python train.py --arch="convnext_v2" --model="image classifier" --dataset="capsule endoscopy frames (Kvasir-Capsule)" --train_examples=42238 --image_size=64 --crop_scale_min=0.5 --horizontal_flip=true --targets=["finding"] --num_classes=11 --isotropic=true --norm="layernorm" --hidden_act="gelu" --mlp_ratio=2 --inner_norm=false --drop_path=0.05 --patch_size=[8, 8] --conv_stem=true --layers=16 --width=512 --kernel_size=7 --mixing="cutmix" --loss="cross_entropy" --init="torch_default" --residual_init="none" --optimizer="ademamix" --learning_rate=0.000385 --beta1=0.9 --beta2=0.99 --eps=1e-08 --beta3=0.999 --alpha=4 --max_grad_norm=0.5 --max_steps=13100 --batch_size=192 --epochs=59.5 --lr_schedule="wsd" --decay_fraction=0.3 --final_lr_fraction=0.01 --warmup_steps=650 --weight_decay=0.0
Rows from block 4, named by matrix and row number. Rows with one number belong to one neuron. Each number is 200 + 30 x the weight over its row's rms, rounded and kept within 0 to 999. All counts start at 0.
# fc1: MLP up (model.blocks.4.mlp.fc1.weight, 1024x512), inputs 57-113
# fc2: MLP down (model.blocks.4.mlp.fc2.weight, 512x1024, transposed), outputs 57-113
fc1.258,163,211,180,156,198,203,178,190,201,156,210,133,229,186,205,171,165,134,193,177,231,248,173,192,188,189,231,244,209,148,222,194,274,221,195,219,219,165,192,120,198,210,146,156,154,204,169,154,209,160,208,232,240,189,170,254,185
fc1.259,199,180,203,210,177,190,221,193,221,160,210,218,208,184,196,180,166,192,172,186,214,212,203,207,209,213,220,247,197,164,146,251,239,250,194,149,196,190,217,212,117,177,172,227,143,206,176,189,218,244,214,188,242,179,224,194,172
fc1.260,188,141,192,179,168,194,124,164,233,202,182,194,228,141,189,182,185,201,150,187,249,195,190,204,180,187,236,208,238,181,193,195,201,208,126,168,182,147,196,168,233,217,180,275,217,248,137,215,164,229,119,207,242,198,172,128,159
fc1.261,202,215,162,142,247,180,158,222,192,212,221,177,204,173,188,201,185,150,177,159,198,264,167,241,157,203,208,240,186,194,207,183,240,202,179,199,205,178,127,166,197,161,201,187,184,206,161,145,177,221,202,210,240,190,170,227,199
fc1.262,241,118,224,161,181,159,185,234,159,150,194,177,258,204,232,221,134,165,255,209,190,220,189,209,228,218,239,231,206,174,159,221,262,194,196,159,177,149,166,201,170,165,124,208,212,251,217,203,250,195,173,195,170,136,190,201,249
fc1.263,253,224,172,160,162,197,159,197,154,129,215,92,145,193,201,178,210,188,205,228,207,181,206,199,148,206,225,233,164,210,177,142,210,157,228,182,157,232,178,216,194,147,181,187,267,182,215,164,210,158,218,231,210,200,139,144,171
fc1.264,216,204,203,174,208,168,160,231,206,243,208,116,213,148,203,158,166,225,227,199,238,227,112,215,232,187,223,238,202,176,184,175,268,266,184,189,201,180,209,169,160,213,169,262,189,240,163,215,202,168,225,220,199,158,229,210,195
fc1.265,277,227,173,200,257,202,197,212,212,202,224,153,188,116,199,192,163,241,254,175,207,204,222,127,205,209,207,195,197,219,218,222,213,185,177,247,242,208,168,190,176,142,196,194,194,261,163,227,195,242,204,221,225,203,165,190,124
fc1.266,202,216,227,142,211,198,220,244,171,202,201,137,219,199,209,151,164,167,214,196,223,210,183,223,211,239,225,185,220,181,217,186,235,168,178,208,190,158,222,137,205,164,207,215,217,138,206,210,159,218,229,209,222,203,165,213,259
fc1.267,218,180,203,163,139,183,159,193,189,194,148,178,208,199,198,145,228,205,206,201,156,214,196,210,197,248,248,230,165,209,182,167,212,209,231,158,236,176,179,227,172,208,126,198,215,201,186,161,204,248,215,169,179,205,164,213,221
fc1.268,163,217,193,202,179,183,182,209,197,205,224,202,271,118,192,178,180,183,184,180,182,187,212,179,184,197,253,203,178,180,200,180,231,184,171,230,254,192,171,132,241,193,189,197,220,221,172,157,200,184,158,258,202,228,182,197,176
fc1.269,203,258,228,169,203,158,152,176,232,179,134,141,238,195,191,237,164,212,157,157,222,191,149,210,150,225,142,209,217,166,244,181,187,274,194,194,182,258,168,195,232,156,183,264,244,204,217,163,212,227,183,176,225,134,205,212,191
fc1.270,170,211,199,203,181,189,163,212,206,172,190,240,188,163,194,163,169,158,188,216,207,194,208,174,152,135,246,229,157,148,256,233,186,258,167,175,224,223,202,154,203,179,199,153,148,215,220,210,177,175,181,213,203,172,135,202,189
fc1.271,201,194,209,172,187,193,193,188,157,203,165,121,218,167,161,215,184,154,207,170,202,250,180,188,199,181,180,167,216,198,199,224,217,207,200,219,202,165,187,166,226,173,196,185,232,208,183,172,174,176,206,225,203,214,204,245,221
fc1.272,163,241,192,131,192,190,223,225,233,236,162,180,255,133,191,265,196,163,195,190,201,190,154,169,189,240,220,258,260,184,206,209,234,254,126,193,150,203,163,190,280,184,143,191,222,230,181,210,179,164,271,226,222,202,147,201,215
fc1.273,180,207,191,207,166,209,258,176,199,160,250,230,232,219,183,203,190,216,202,207,188,208,229,197,213,231,203,231,238,199,167,220,200,215,206,127,199,203,196,204,148,263,169,166,169,197,224,205,169,193,181,212,186,242,165,174,168
fc1.274,203,171,120,185,202,168,175,211,209,197,182,173,222,202,196,158,186,199,187,150,224,231,201,197,150,210,223,216,199,154,212,165,182,216,227,215,219,183,191,180,183,176,189,229,183,188,226,201,173,243,253,203,239,263,175,244,169
fc1.275,217,153,202,254,236,191,170,241,206,145,231,193,198,148,250,202,195,198,212,202,229,202,222,201,197,189,156,214,210,193,180,191,235,177,206,274,161,170,216,219,218,237,203,261,220,217,210,231,216,174,154,192,183,169,189,215,215
fc1.276,289,180,157,174,229,153,157,189,224,244,176,186,211,190,209,156,197,199,141,193,208,187,173,220,217,173,200,183,217,233,180,199,195,210,160,225,192,195,185,221,256,168,215,206,174,205,174,194,199,225,198,203,242,222,185,213,118
fc1.277,200,160,171,176,187,185,190,250,193,141,219,175,190,155,202,169,177,245,210,231,232,202,198,244,207,222,164,212,199,196,214,221,236,237,236,221,189,167,182,187,197,197,181,181,180,219,167,176,205,224,208,265,170,204,212,159,227
fc1.278,176,254,230,160,195,178,225,164,257,141,206,188,222,188,205,193,188,178,171,174,215,178,218,146,218,238,269,212,178,187,207,145,252,199,200,193,242,199,177,198,198,167,183,238,199,231,175,188,183,150,185,185,216,242,218,258,231
fc1.279,210,269,212,147,146,167,212,235,196,186,226,161,252,155,245,179,230,210,221,166,221,256,191,280,167,240,169,209,230,193,193,227,232,192,172,155,215,225,210,94,225,216,183,230,194,182,232,160,203,199,230,156,201,196,161,179,134
fc1.280,176,187,185,196,271,176,171,204,203,243,220,174,139,188,181,201,168,147,227,169,174,210,227,233,180,217,209,247,196,238,207,204,216,239,180,214,215,224,185,143,166,226,240,245,202,232,211,210,234,221,187,189,182,222,137,144,196
fc1.281,232,239,140,217,186,218,185,222,186,209,236,204,210,192,145,215,216,182,184,138,186,223,240,226,129,243,227,218,200,159,197,170,222,232,217,214,206,206,201,196,214,169,223,221,202,204,202,185,202,170,179,257,244,192,146,210,189
fc1.282,232,166,143,155,171,222,172,208,237,158,204,241,232,186,183,231,132,175,235,233,230,244,170,194,184,274,165,217,154,196,165,213,215,255,209,154,189,229,209,206,163,143,221,214,183,188,207,173,261,252,182,195,182,190,203,145,194
fc1.283,145,195,137,175,249,200,192,185,192,171,234,182,222,201,230,201,236,148,184,200,183,207,236,242,172,181,203,216,236,173,194,191,181,187,228,208,208,199,212,166,199,224,178,236,170,230,160,151,225,177,178,224,216,241,133,187,197
fc1.284,152,246,195,241,205,147,183,198,232,203,210,120,194,205,180,164,174,187,125,174,194,193,175,196,199,191,211,244,201,182,221,155,213,201,191,213,243,171,187,216,212,181,187,230,209,217,181,189,159,192,134,235,218,180,173,196,204
fc1.285,169,188,178,182,230,133,209,162,182,235,195,143,168,184,200,200,146,169,192,206,207,253,236,216,201,204,223,270,236,215,179,161,254,246,188,229,209,190,160,165,207,170,159,230,233,184,194,165,211,206,180,219,234,196,195,237,207
fc1.286,202,221,193,184,172,174,225,216,126,127,114,195,174,206,212,179,208,200,170,148,193,236,233,199,169,181,206,238,204,161,175,218,257,210,203,219,205,215,168,212,203,166,220,189,250,235,150,174,200,174,206,194,216,263,207,219,188
fc1.287,256,218,207,175,190,156,208,141,247,208,230,218,252,197,191,167,176,207,231,217,184,234,226,200,180,166,290,189,205,173,169,201,184,191,179,204,222,195,189,196,186,216,198,205,231,190,145,183,187,196,209,256,204,218,240,227,233
fc1.288,222,155,229,222,145,173,241,231,179,176,205,199,213,151,202,155,152,181,192,227,182,211,209,171,165,185,192,205,243,170,171,215,213,213,199,203,188,230,235,195,154,217,202,232,137,202,211,169,229,230,232,193,228,185,185,179,233
fc1.289,195,240,215,160,157,86,210,203,194,246,201,150,225,196,227,183,177,162,198,223,215,285,185,178,220,200,219,228,207,202,247,192,267,211,162,214,192,174,170,171,200,139,218,188,186,190,185,168,221,163,211,239,222,179,195,168,234
fc1.290,244,135,216,173,203,145,173,202,226,213,238,156,185,163,237,141,196,190,242,217,198,247,182,184,190,227,237,213,201,178,223,230,251,257,202,247,204,206,217,165,210,248,195,174,211,194,194,174,188,150,196,196,201,234,165,208,204
fc1.291,164,204,202,172,117,218,216,225,173,205,213,184,244,190,198,221,169,150,159,204,210,208,195,133,174,195,209,250,194,214,171,213,197,246,183,127,217,156,254,162,159,226,218,217,183,206,220,180,215,211,190,198,205,226,173,181,187
fc1.292,177,195,197,220,216,198,221,201,160,221,223,162,148,179,237,192,192,190,175,178,181,248,205,169,173,241,201,201,231,231,211,168,185,219,148,237,206,149,171,165,215,183,234,162,249,201,168,192,240,178,213,184,211,257,244,239,145
fc1.293,216,227,204,206,205,168,220,222,184,171,206,209,205,224,230,264,157,195,167,204,167,187,232,158,191,226,198,204,209,186,249,209,197,209,216,177,266,238,161,170,237,234,173,153,201,219,252,183,250,210,198,162,224,220,221,172,211
fc1.294,231,123,239,174,165,187,199,202,223,160,228,198,196,155,212,212,180,203,236,199,207,206,195,189,256,212,211,202,193,229,177,206,243,222,214,182,267,221,205,190,237,189,223,235,206,212,231,217,173,237,203,177,172,172,259,202,215
fc1.295,210,171,180,156,151,143,176,180,212,189,253,200,190,201,219,227,180,188,233,241,194,195,227,154,194,229,177,210,251,150,186,234,247,193,133,198,247,186,196,152,209,200,189,202,226,200,167,176,189,200,160,192,226,203,241,233,169
fc1.296,226,166,218,203,200,225,199,258,235,131,252,228,223,239,205,160,171,196,174,197,197,224,182,198,216,249,193,239,269,176,194,205,229,195,183,119,174,221,193,175,160,217,234,207,171,185,138,186,190,179,188,216,164,219,209,228,198
fc1.297,215,222,205,155,191,122,185,271,223,212,226,161,159,197,189,171,147,208,238,162,167,223,183,181,160,207,255,183,196,137,199,196,227,201,181,197,220,186,166,184,207,176,182,205,234,193,217,166,175,206,210,223,197,239,222,128,184
fc1.298,197,229,210,182,168,180,215,209,196,207,197,175,246,223,185,181,153,162,212,178,132,252,177,230,140,166,265,165,252,178,149,191,228,238,195,261,225,207,149,179,201,194,242,194,185,198,224,165,226,193,230,210,148,197,218,243,258
fc1.299,183,187,243,186,217,151,151,164,206,216,169,180,164,184,182,163,197,184,209,235,146,267,153,169,183,202,220,241,215,206,204,176,194,226,212,198,193,229,174,125,187,231,190,209,185,166,186,172,178,204,239,228,234,226,206,244,169
fc1.300,215,221,211,165,144,204,185,265,207,200,178,216,164,175,206,163,156,114,198,208,184,200,174,179,191,206,249,198,127,186,161,171,194,247,197,211,184,248,200,230,191,207,136,176,96,148,168,182,198,180,215,228,269,241,192,207,213
fc1.301,145,166,148,222,210,211,214,203,232,223,220,193,280,214,226,226,163,204,205,192,164,250,212,204,209,257,239,215,216,143,220,173,170,200,123,163,209,228,148,163,189,192,193,221,190,212,215,207,218,219,175,267,182,232,124,250,173
fc1.302,185,168,195,261,167,222,195,224,196,235,174,153,177,201,191,212,188,236,206,175,212,191,203,182,221,197,176,251,217,174,190,159,235,191,194,204,197,213,260,198,154,194,252,211,148,198,206,175,181,218,170,169,222,194,189,212,174
fc1.303,183,182,265,176,188,183,148,199,145,187,147,182,206,173,222,235,189,221,148,190,222,194,209,178,231,147,209,215,191,214,193,209,203,241,183,173,200,145,209,180,166,153,255,189,219,176,213,176,282,235,206,208,175,192,222,144,222
fc1.304,183,186,192,209,227,175,272,218,204,241,228,203,176,144,146,169,177,193,180,208,219,218,214,230,152,221,185,213,257,215,194,229,225,241,207,205,176,222,225,246,192,164,218,222,179,228,193,230,190,280,209,223,203,196,178,222,196
fc1.305,199,194,136,198,184,211,202,184,199,210,193,237,225,184,165,192,156,161,181,129,205,222,220,226,177,252,214,241,241,190,242,172,208,244,207,227,224,265,224,183,220,174,225,173,164,181,133,167,243,217,112,266,172,202,213,280,218
fc1.306,214,224,193,146,204,223,222,231,190,218,228,200,171,122,222,186,156,170,212,195,187,213,235,195,235,226,179,182,241,182,186,193,201,225,244,154,234,148,194,195,233,198,201,240,176,254,212,249,178,203,223,188,173,227,205,195,180
fc1.307,192,177,253,184,162,207,211,217,138,191,231,200,235,180,218,216,181,219,121,216,190,225,166,230,197,228,177,234,207,164,227,194,228,231,159,210,159,199,229,179,150,182,212,243,177,225,221,174,189,230,182,218,176,175,221,146,171
fc1.308,165,141,200,180,227,240,261,183,185,180,223,193,193,199,175,196,138,171,235,215,202,202,144,206,178,182,147,179,249,225,206,161,223,174,179,201,222,151,212,176,234,231,213,229,192,217,164,153,166,204,162,250,202,196,204,210,132
fc1.309,210,210,180,177,188,179,170,215,197,171,215,158,175,228,212,176,197,205,157,155,185,198,207,200,212,224,203,250,191,176,191,178,201,214,222,139,205,148,163,196,166,180,222,235,159,163,198,245,213,205,206,167,212,173,222,182,184
fc1.310,183,220,179,197,191,172,156,236,173,173,194,206,202,204,198,175,185,181,187,186,257,221,159,191,129,190,220,194,211,212,178,188,221,205,158,246,206,223,220,217,241,200,175,239,260,161,193,181,198,168,173,211,209,228,220,229,173
fc1.311,177,190,182,182,190,228,175,162,187,182,285,179,267,218,252,126,224,208,199,204,166,183,236,235,169,200,239,207,242,180,232,231,181,241,99,179,201,192,208,137,175,208,186,190,178,179,157,208,213,167,207,232,185,230,185,233,221
fc1.312,160,182,191,176,236,195,126,181,193,265,157,203,202,225,199,163,172,210,268,142,216,166,134,229,224,159,262,188,208,184,231,220,191,174,175,223,224,145,176,141,221,206,198,138,168,218,196,156,224,196,157,249,198,205,212,228,209
fc1.313,177,159,242,175,227,212,202,207,143,224,186,209,197,151,172,200,211,224,184,196,218,188,173,205,235,239,231,184,166,205,255,175,192,252,241,195,229,192,190,172,182,156,191,297,188,225,148,197,167,237,166,164,211,217,192,218,210
fc1.314,221,184,152,180,212,175,229,218,205,230,209,197,192,185,245,155,192,198,224,219,187,198,215,178,212,233,222,195,237,160,196,196,219,178,172,181,224,191,126,188,220,222,227,158,253,263,160,187,268,204,203,236,216,234,144,229,164
fc2.258,204,181,214,221,210,196,181,185,181,220,172,224,178,140,174,164,213,201,235,206,217,180,172,208,264,159,177,202,162,190,160,178,200,226,244,225,215,230,251,221,197,188,243,209,197,236,135,222,170,186,164,178,228,198,195,182,217
fc2.259,289,162,190,205,220,184,209,239,268,187,174,168,254,198,190,193,196,182,244,213,173,163,180,178,202,168,170,216,173,215,175,205,211,194,203,244,255,214,235,185,153,251,245,210,213,184,221,146,168,194,207,201,193,133,245,182,179
fc2.260,192,188,179,178,211,188,197,243,186,195,177,146,233,206,164,199,241,198,199,204,210,283,250,242,214,186,179,192,203,244,187,201,202,202,198,215,210,208,238,179,163,193,211,199,174,141,229,158,184,183,222,203,221,211,185,242,164
fc2.261,168,191,135,220,182,193,201,198,212,206,207,145,211,195,234,147,222,239,148,193,172,197,216,185,240,181,201,211,219,168,210,175,230,212,202,196,184,217,216,194,201,217,212,185,187,181,204,202,211,183,218,215,190,196,249,199,232
fc2.262,176,229,175,210,238,175,221,246,205,184,192,181,210,234,163,210,209,191,203,193,222,240,198,177,202,195,174,215,196,181,185,263,244,240,204,156,225,240,203,190,219,160,225,234,217,161,237,278,250,213,178,193,224,186,151,184,186
fc2.263,195,219,176,189,148,231,167,189,160,169,148,181,220,220,220,225,191,235,179,158,224,206,216,220,151,180,207,195,203,222,265,245,226,219,142,198,201,139,147,183,204,197,193,186,173,226,180,203,198,213,225,191,185,210,226,230,162
fc2.264,251,246,196,198,195,189,215,163,245,227,155,148,192,158,218,225,136,193,200,195,208,177,225,225,228,158,172,185,218,235,171,155,215,226,273,172,227,156,204,206,203,220,202,243,264,227,224,226,203,210,223,288,215,233,197,200,163
fc2.265,163,234,177,203,211,221,162,195,201,154,234,230,242,207,192,214,175,160,242,209,196,158,210,182,191,204,229,242,205,208,213,180,192,201,182,294,182,230,219,238,196,215,178,190,206,191,149,224,200,172,191,161,153,191,185,178,232
fc2.266,178,183,151,216,235,184,182,238,162,158,165,194,233,179,195,217,208,221,216,229,228,176,175,219,218,192,213,192,124,178,303,206,192,199,211,166,174,214,205,176,238,227,179,191,246,190,216,209,200,213,189,189,182,258,180,171,172
fc2.267,213,214,194,178,180,170,194,205,211,204,231,224,215,182,175,152,187,196,130,253,187,228,197,181,202,190,254,172,181,225,173,195,251,211,186,216,195,204,182,178,189,192,198,168,185,194,203,210,205,213,160,178,189,206,234,171,214
fc2.268,184,199,235,168,198,189,236,230,194,199,169,180,257,210,159,194,224,237,190,211,184,226,220,188,244,188,190,207,192,209,247,192,199,173,193,220,247,206,161,214,170,184,224,249,215,226,151,168,256,236,210,214,223,205,181,216,187
fc2.269,187,176,269,183,171,182,161,236,206,226,168,254,206,203,173,239,203,204,208,204,231,214,201,203,144,198,208,172,228,181,188,252,208,176,161,235,182,142,237,150,208,220,189,190,145,221,153,185,145,178,189,188,192,240,218,229,169
fc2.270,181,186,203,170,187,232,215,223,209,248,189,248,209,180,209,173,156,216,224,218,199,220,184,204,238,193,188,203,246,234,226,218,208,250,207,148,182,184,234,183,272,164,245,234,189,257,246,228,225,237,189,221,179,160,173,162,223
fc2.271,163,196,199,238,184,230,234,144,190,191,197,230,245,196,221,209,174,218,221,154,228,187,166,259,225,208,200,225,215,158,204,201,163,221,199,188,261,185,197,142,201,198,203,185,267,192,234,236,190,200,210,174,237,154,205,230,204
fc2.272,189,178,178,183,214,229,175,216,228,203,227,208,231,216,209,196,208,152,203,243,173,158,234,210,233,137,142,183,254,215,172,173,207,194,262,208,170,176,149,171,130,218,220,221,195,208,217,209,227,205,194,244,189,252,128,201,173
fc2.273,213,188,147,185,235,209,255,175,233,222,196,192,242,229,204,199,202,182,179,171,205,208,236,169,226,181,200,184,249,212,243,170,243,220,199,203,255,139,192,178,186,222,247,174,207,175,223,178,221,226,232,184,199,234,147,185,237
fc2.274,208,236,111,216,229,236,204,172,178,216,186,158,215,225,190,196,219,163,220,201,182,188,245,253,198,186,166,259,228,146,181,158,220,187,186,257,214,167,165,190,178,167,215,179,191,192,177,229,183,219,177,204,199,232,195,247,160
fc2.275,201,237,198,221,273,131,149,190,204,201,169,163,252,257,184,196,232,222,179,221,192,256,252,199,229,158,198,189,214,241,147,240,252,195,157,194,248,184,244,202,229,188,182,219,212,202,169,228,187,194,216,202,208,180,166,182,218
fc2.276,219,177,156,227,244,201,198,178,222,257,258,172,155,195,173,195,198,238,209,228,171,243,252,247,169,186,189,191,187,192,213,206,181,184,233,219,221,242,212,164,217,162,213,205,186,156,233,224,206,173,199,199,183,272,166,189,215
fc2.277,186,192,198,220,237,189,205,193,173,167,189,170,261,201,158,224,204,107,218,183,214,219,163,216,230,169,185,170,254,191,207,196,202,241,185,174,145,232,188,206,215,175,199,247,211,215,238,193,211,254,212,215,238,183,171,140,194
fc2.278,167,176,217,218,224,275,269,188,182,195,219,199,133,221,146,176,200,168,258,208,141,203,198,242,171,201,186,164,187,175,179,215,179,194,189,185,182,179,168,142,200,230,249,184,233,210,201,178,177,233,224,157,193,217,212,212,145
fc2.279,178,188,180,197,156,200,155,201,199,191,244,192,184,215,205,209,261,161,178,249,245,208,217,176,229,221,164,226,247,236,212,237,208,190,245,235,151,157,236,201,186,271,195,238,198,208,179,205,168,157,198,203,208,158,186,198,255
fc2.280,164,182,157,190,170,134,269,186,223,207,205,188,196,190,167,168,224,187,190,214,233,201,209,168,216,182,208,171,186,148,129,239,182,201,190,187,221,188,182,234,238,214,249,191,186,160,135,147,184,180,281,166,185,214,182,172,253
fc2.281,166,180,191,201,179,140,197,152,214,168,185,140,161,192,129,179,206,179,143,277,269,239,170,184,241,219,192,204,243,204,156,221,211,188,218,203,202,240,270,191,260,198,252,212,166,128,175,238,245,250,198,206,244,200,208,178,172
fc2.282,176,214,178,200,226,215,214,191,199,194,214,208,247,213,220,201,204,182,216,194,232,218,214,182,191,177,254,187,165,218,159,185,172,181,188,225,223,237,186,120,188,194,203,190,211,242,208,194,235,175,177,208,249,247,282,196,209
fc2.283,201,200,173,228,214,199,237,199,139,185,121,231,215,201,186,237,182,170,164,252,151,158,194,185,218,204,243,204,194,268,227,211,186,113,231,255,193,169,153,205,177,242,218,146,235,165,197,214,191,172,205,168,206,228,173,184,178
fc2.284,242,260,216,164,142,169,195,224,193,180,199,239,178,228,196,181,212,199,218,194,219,208,194,168,219,210,235,220,207,250,132,219,200,195,230,228,214,193,200,188,239,200,197,176,239,171,207,202,210,242,185,230,233,171,179,220,251
fc2.285,207,232,146,251,201,223,213,238,177,193,168,224,238,236,184,245,163,244,186,186,221,208,196,226,204,154,155,173,219,180,241,174,224,227,223,196,232,223,186,225,214,182,188,195,216,122,230,193,223,203,200,213,171,192,205,182,231
fc2.286,166,199,221,227,258,217,230,228,189,186,179,176,186,190,192,191,175,208,223,142,137,183,202,202,180,204,204,210,211,189,248,194,205,188,216,222,220,246,143,182,217,256,199,234,220,166,211,179,202,202,186,183,201,185,203,218,189
fc2.287,207,197,234,185,167,172,141,181,221,219,168,211,174,240,125,154,238,224,184,226,165,248,206,186,157,183,162,222,182,181,196,177,207,225,198,234,256,191,191,180,198,246,194,168,230,204,217,202,180,220,201,190,210,249,172,189,197
fc2.288,238,189,223,207,196,246,169,165,165,236,202,182,251,202,201,161,155,204,211,208,170,168,216,190,155,205,145,272,162,207,166,193,179,238,136,226,198,189,215,185,207,206,196,176,210,201,223,239,231,202,181,199,187,168,186,192,176
fc2.289,185,247,216,229,194,199,172,209,214,160,117,204,200,214,186,246,194,186,217,202,231,201,161,226,210,171,203,215,204,211,244,204,194,203,161,235,181,195,201,236,134,186,208,241,178,161,240,219,170,177,238,192,210,178,214,232,178
fc2.290,175,166,240,226,221,263,142,230,159,205,177,199,207,205,138,260,216,244,213,163,258,150,198,247,225,204,196,213,166,210,177,200,224,205,217,235,237,208,251,197,171,236,226,189,171,168,200,193,236,232,192,156,231,235,239,117,196
fc2.291,192,186,258,151,189,193,154,208,164,204,192,185,193,155,159,234,169,241,224,208,183,193,161,252,201,146,164,174,172,179,257,252,229,215,198,204,207,202,166,202,242,207,223,150,211,130,208,163,232,240,214,169,187,235,196,174,205
fc2.292,234,224,192,234,187,197,175,209,245,170,220,198,199,230,196,249,185,211,149,198,188,208,163,184,217,200,131,202,186,189,193,207,193,219,227,205,175,179,203,203,221,163,277,217,170,191,204,243,193,173,201,148,163,226,200,170,209
fc2.293,205,168,164,262,241,193,236,179,216,212,244,181,171,208,174,188,209,225,215,241,226,191,196,197,212,196,215,193,268,197,231,157,195,231,229,224,174,181,153,141,177,200,218,175,246,226,217,187,248,219,259,192,184,185,164,219,221
fc2.294,261,189,195,228,202,201,175,194,216,231,191,185,229,190,168,230,180,208,249,200,203,197,188,210,242,216,162,180,204,245,172,188,225,218,155,251,194,174,224,254,188,213,234,205,246,209,218,208,229,143,204,196,136,201,180,202,167
fc2.295,176,218,195,190,173,192,214,162,209,267,205,164,181,195,233,275,164,187,220,184,198,219,242,233,218,164,166,185,172,188,182,186,186,181,201,216,213,156,159,179,211,217,188,258,261,227,214,207,161,227,201,214,218,195,198,160,217
fc2.296,212,272,167,217,219,195,198,208,176,208,202,192,210,187,178,220,215,187,131,228,178,183,172,203,228,157,235,222,190,206,148,207,257,177,154,194,213,195,181,152,203,197,216,192,184,213,213,239,202,197,196,202,226,196,266,224,196
fc2.297,249,206,254,182,238,181,202,214,214,211,196,218,223,143,134,182,187,198,214,217,204,195,163,198,215,219,155,188,209,170,233,174,186,208,227,185,210,193,188,214,190,168,205,175,183,200,188,187,186,208,151,194,179,249,235,223,174
fc2.298,187,217,247,173,142,207,217,192,228,233,232,187,201,185,159,171,199,177,186,209,210,97,153,217,199,216,195,179,167,176,199,145,171,214,176,251,219,182,175,162,181,211,210,134,238,193,204,172,171,227,147,177,227,236,235,198,203
fc2.299,102,193,168,226,209,213,168,266,228,196,201,172,235,203,228,228,183,219,220,178,220,188,187,199,270,137,200,206,232,287,150,167,160,137,221,147,219,176,206,186,125,167,203,261,157,186,186,178,138,178,209,192,191,113,201,233,160
fc2.300,214,205,229,214,188,194,182,198,243,213,141,205,225,193,210,221,232,206,172,169,149,253,196,206,199,240,162,236,216,195,212,221,245,196,172,205,255,242,200,212,240,213,213,227,236,154,197,157,227,229,191,231,227,224,188,226,168
fc2.301,185,198,129,229,200,162,152,181,187,208,248,211,177,247,199,196,198,189,167,159,204,213,171,223,136,200,164,198,183,217,204,171,222,160,251,221,150,235,182,198,153,180,163,192,210,185,179,226,202,185,209,213,219,181,196,198,227
fc2.302,190,198,228,194,171,250,213,198,206,212,234,210,148,209,185,235,227,219,230,149,246,181,218,214,213,162,224,214,195,234,179,237,197,174,150,236,165,126,177,221,196,180,234,208,197,211,249,197,149,212,225,194,202,177,291,196,228
fc2.303,216,230,129,202,200,233,234,228,193,265,200,219,262,179,173,190,128,221,229,187,209,234,234,223,201,255,258,230,209,193,174,251,207,166,211,175,228,205,184,250,221,215,201,224,224,208,182,276,208,242,227,206,199,159,231,207,217
fc2.304,194,202,222,191,268,168,218,244,193,245,195,197,277,237,167,176,219,156,203,181,186,247,242,182,204,179,217,207,183,190,193,213,219,220,188,229,200,245,227,197,193,259,166,215,202,176,182,236,223,226,212,202,240,149,208,162,208
fc2.305,205,214,187,166,189,253,167,196,205,190,201,193,155,194,231,196,192,144,166,229,170,138,210,166,117,254,185,225,249,190,212,147,176,175,225,204,214,236,209,218,205,206,221,217,269,210,201,204,211,217,173,177,175,204,196,239,133
fc2.306,210,197,222,197,251,184,211,248,218,238,202,178,227,157,185,245,246,203,209,226,183,157,176,210,194,239,179,199,220,194,182,168,251,177,223,202,221,162,202,178,163,193,189,209,218,161,234,142,175,175,219,177,208,249,164,216,161
fc2.307,210,220,220,252,253,227,218,198,194,175,223,211,187,219,152,164,226,232,194,208,178,131,216,188,215,218,242,229,208,205,201,200,214,236,186,245,175,223,164,225,173,198,248,186,178,217,228,194,198,206,185,198,191,245,223,197,154
fc2.308,229,243,245,177,170,254,176,190,245,219,206,250,223,172,226,242,183,197,200,232,167,221,184,164,199,173,188,245,193,180,186,169,203,217,172,214,204,176,221,218,185,186,199,267,192,130,191,239,232,166,182,234,227,213,203,237,166
fc2.309,158,228,217,221,176,216,196,183,273,217,184,192,206,245,158,192,207,236,222,238,238,204,149,229,182,139,185,230,169,142,157,206,212,226,196,229,238,140,224,179,196,175,262,200,194,164,194,223,222,230,198,154,155,240,241,192,210
fc2.310,233,218,215,197,244,170,140,223,215,162,171,264,236,182,213,203,190,149,208,211,161,206,227,240,246,228,210,176,152,205,256,208,195,175,238,199,164,236,217,224,132,259,218,155,193,215,151,255,183,175,251,188,212,228,233,202,229
fc2.311,148,192,187,191,220,228,236,137,163,205,199,258,216,160,186,176,194,269,167,248,221,168,252,186,171,198,211,186,225,199,192,201,227,165,238,151,221,168,241,234,170,157,154,237,177,159,209,184,228,197,226,228,196,273,280,281,199
fc2.312,169,227,226,217,200,225,170,178,182,169,202,184,175,224,251,184,172,243,176,225,183,175,217,210,178,196,185,194,203,228,193,201,208,164,200,231,187,222,191,161,180,185,186,189,130,223,296,282,124,177,178,235,165,193,197,257,189
fc2.313,138,163,165,181,153,212,224,205,213,144,183,195,215,221,207,184,214,210,220,194,229,157,185,224,257,177,227,229,205,206,204,236,239,219,206,128,200,217,199,218,217,166,184,205,187,242,248,212,226,184,144,256,209,184,151,233,212
fc2.314,199,156,194,221,208,221,195,156,217,202,239,225,192,262,150,172,186,222,156,167,210,224,215,131,208,201,175,230,233,154,163,172,283,213,194,192,188,179,189,237,254,249,191,188,226,235,208,190,141,117,234,214,198,206,201,149,261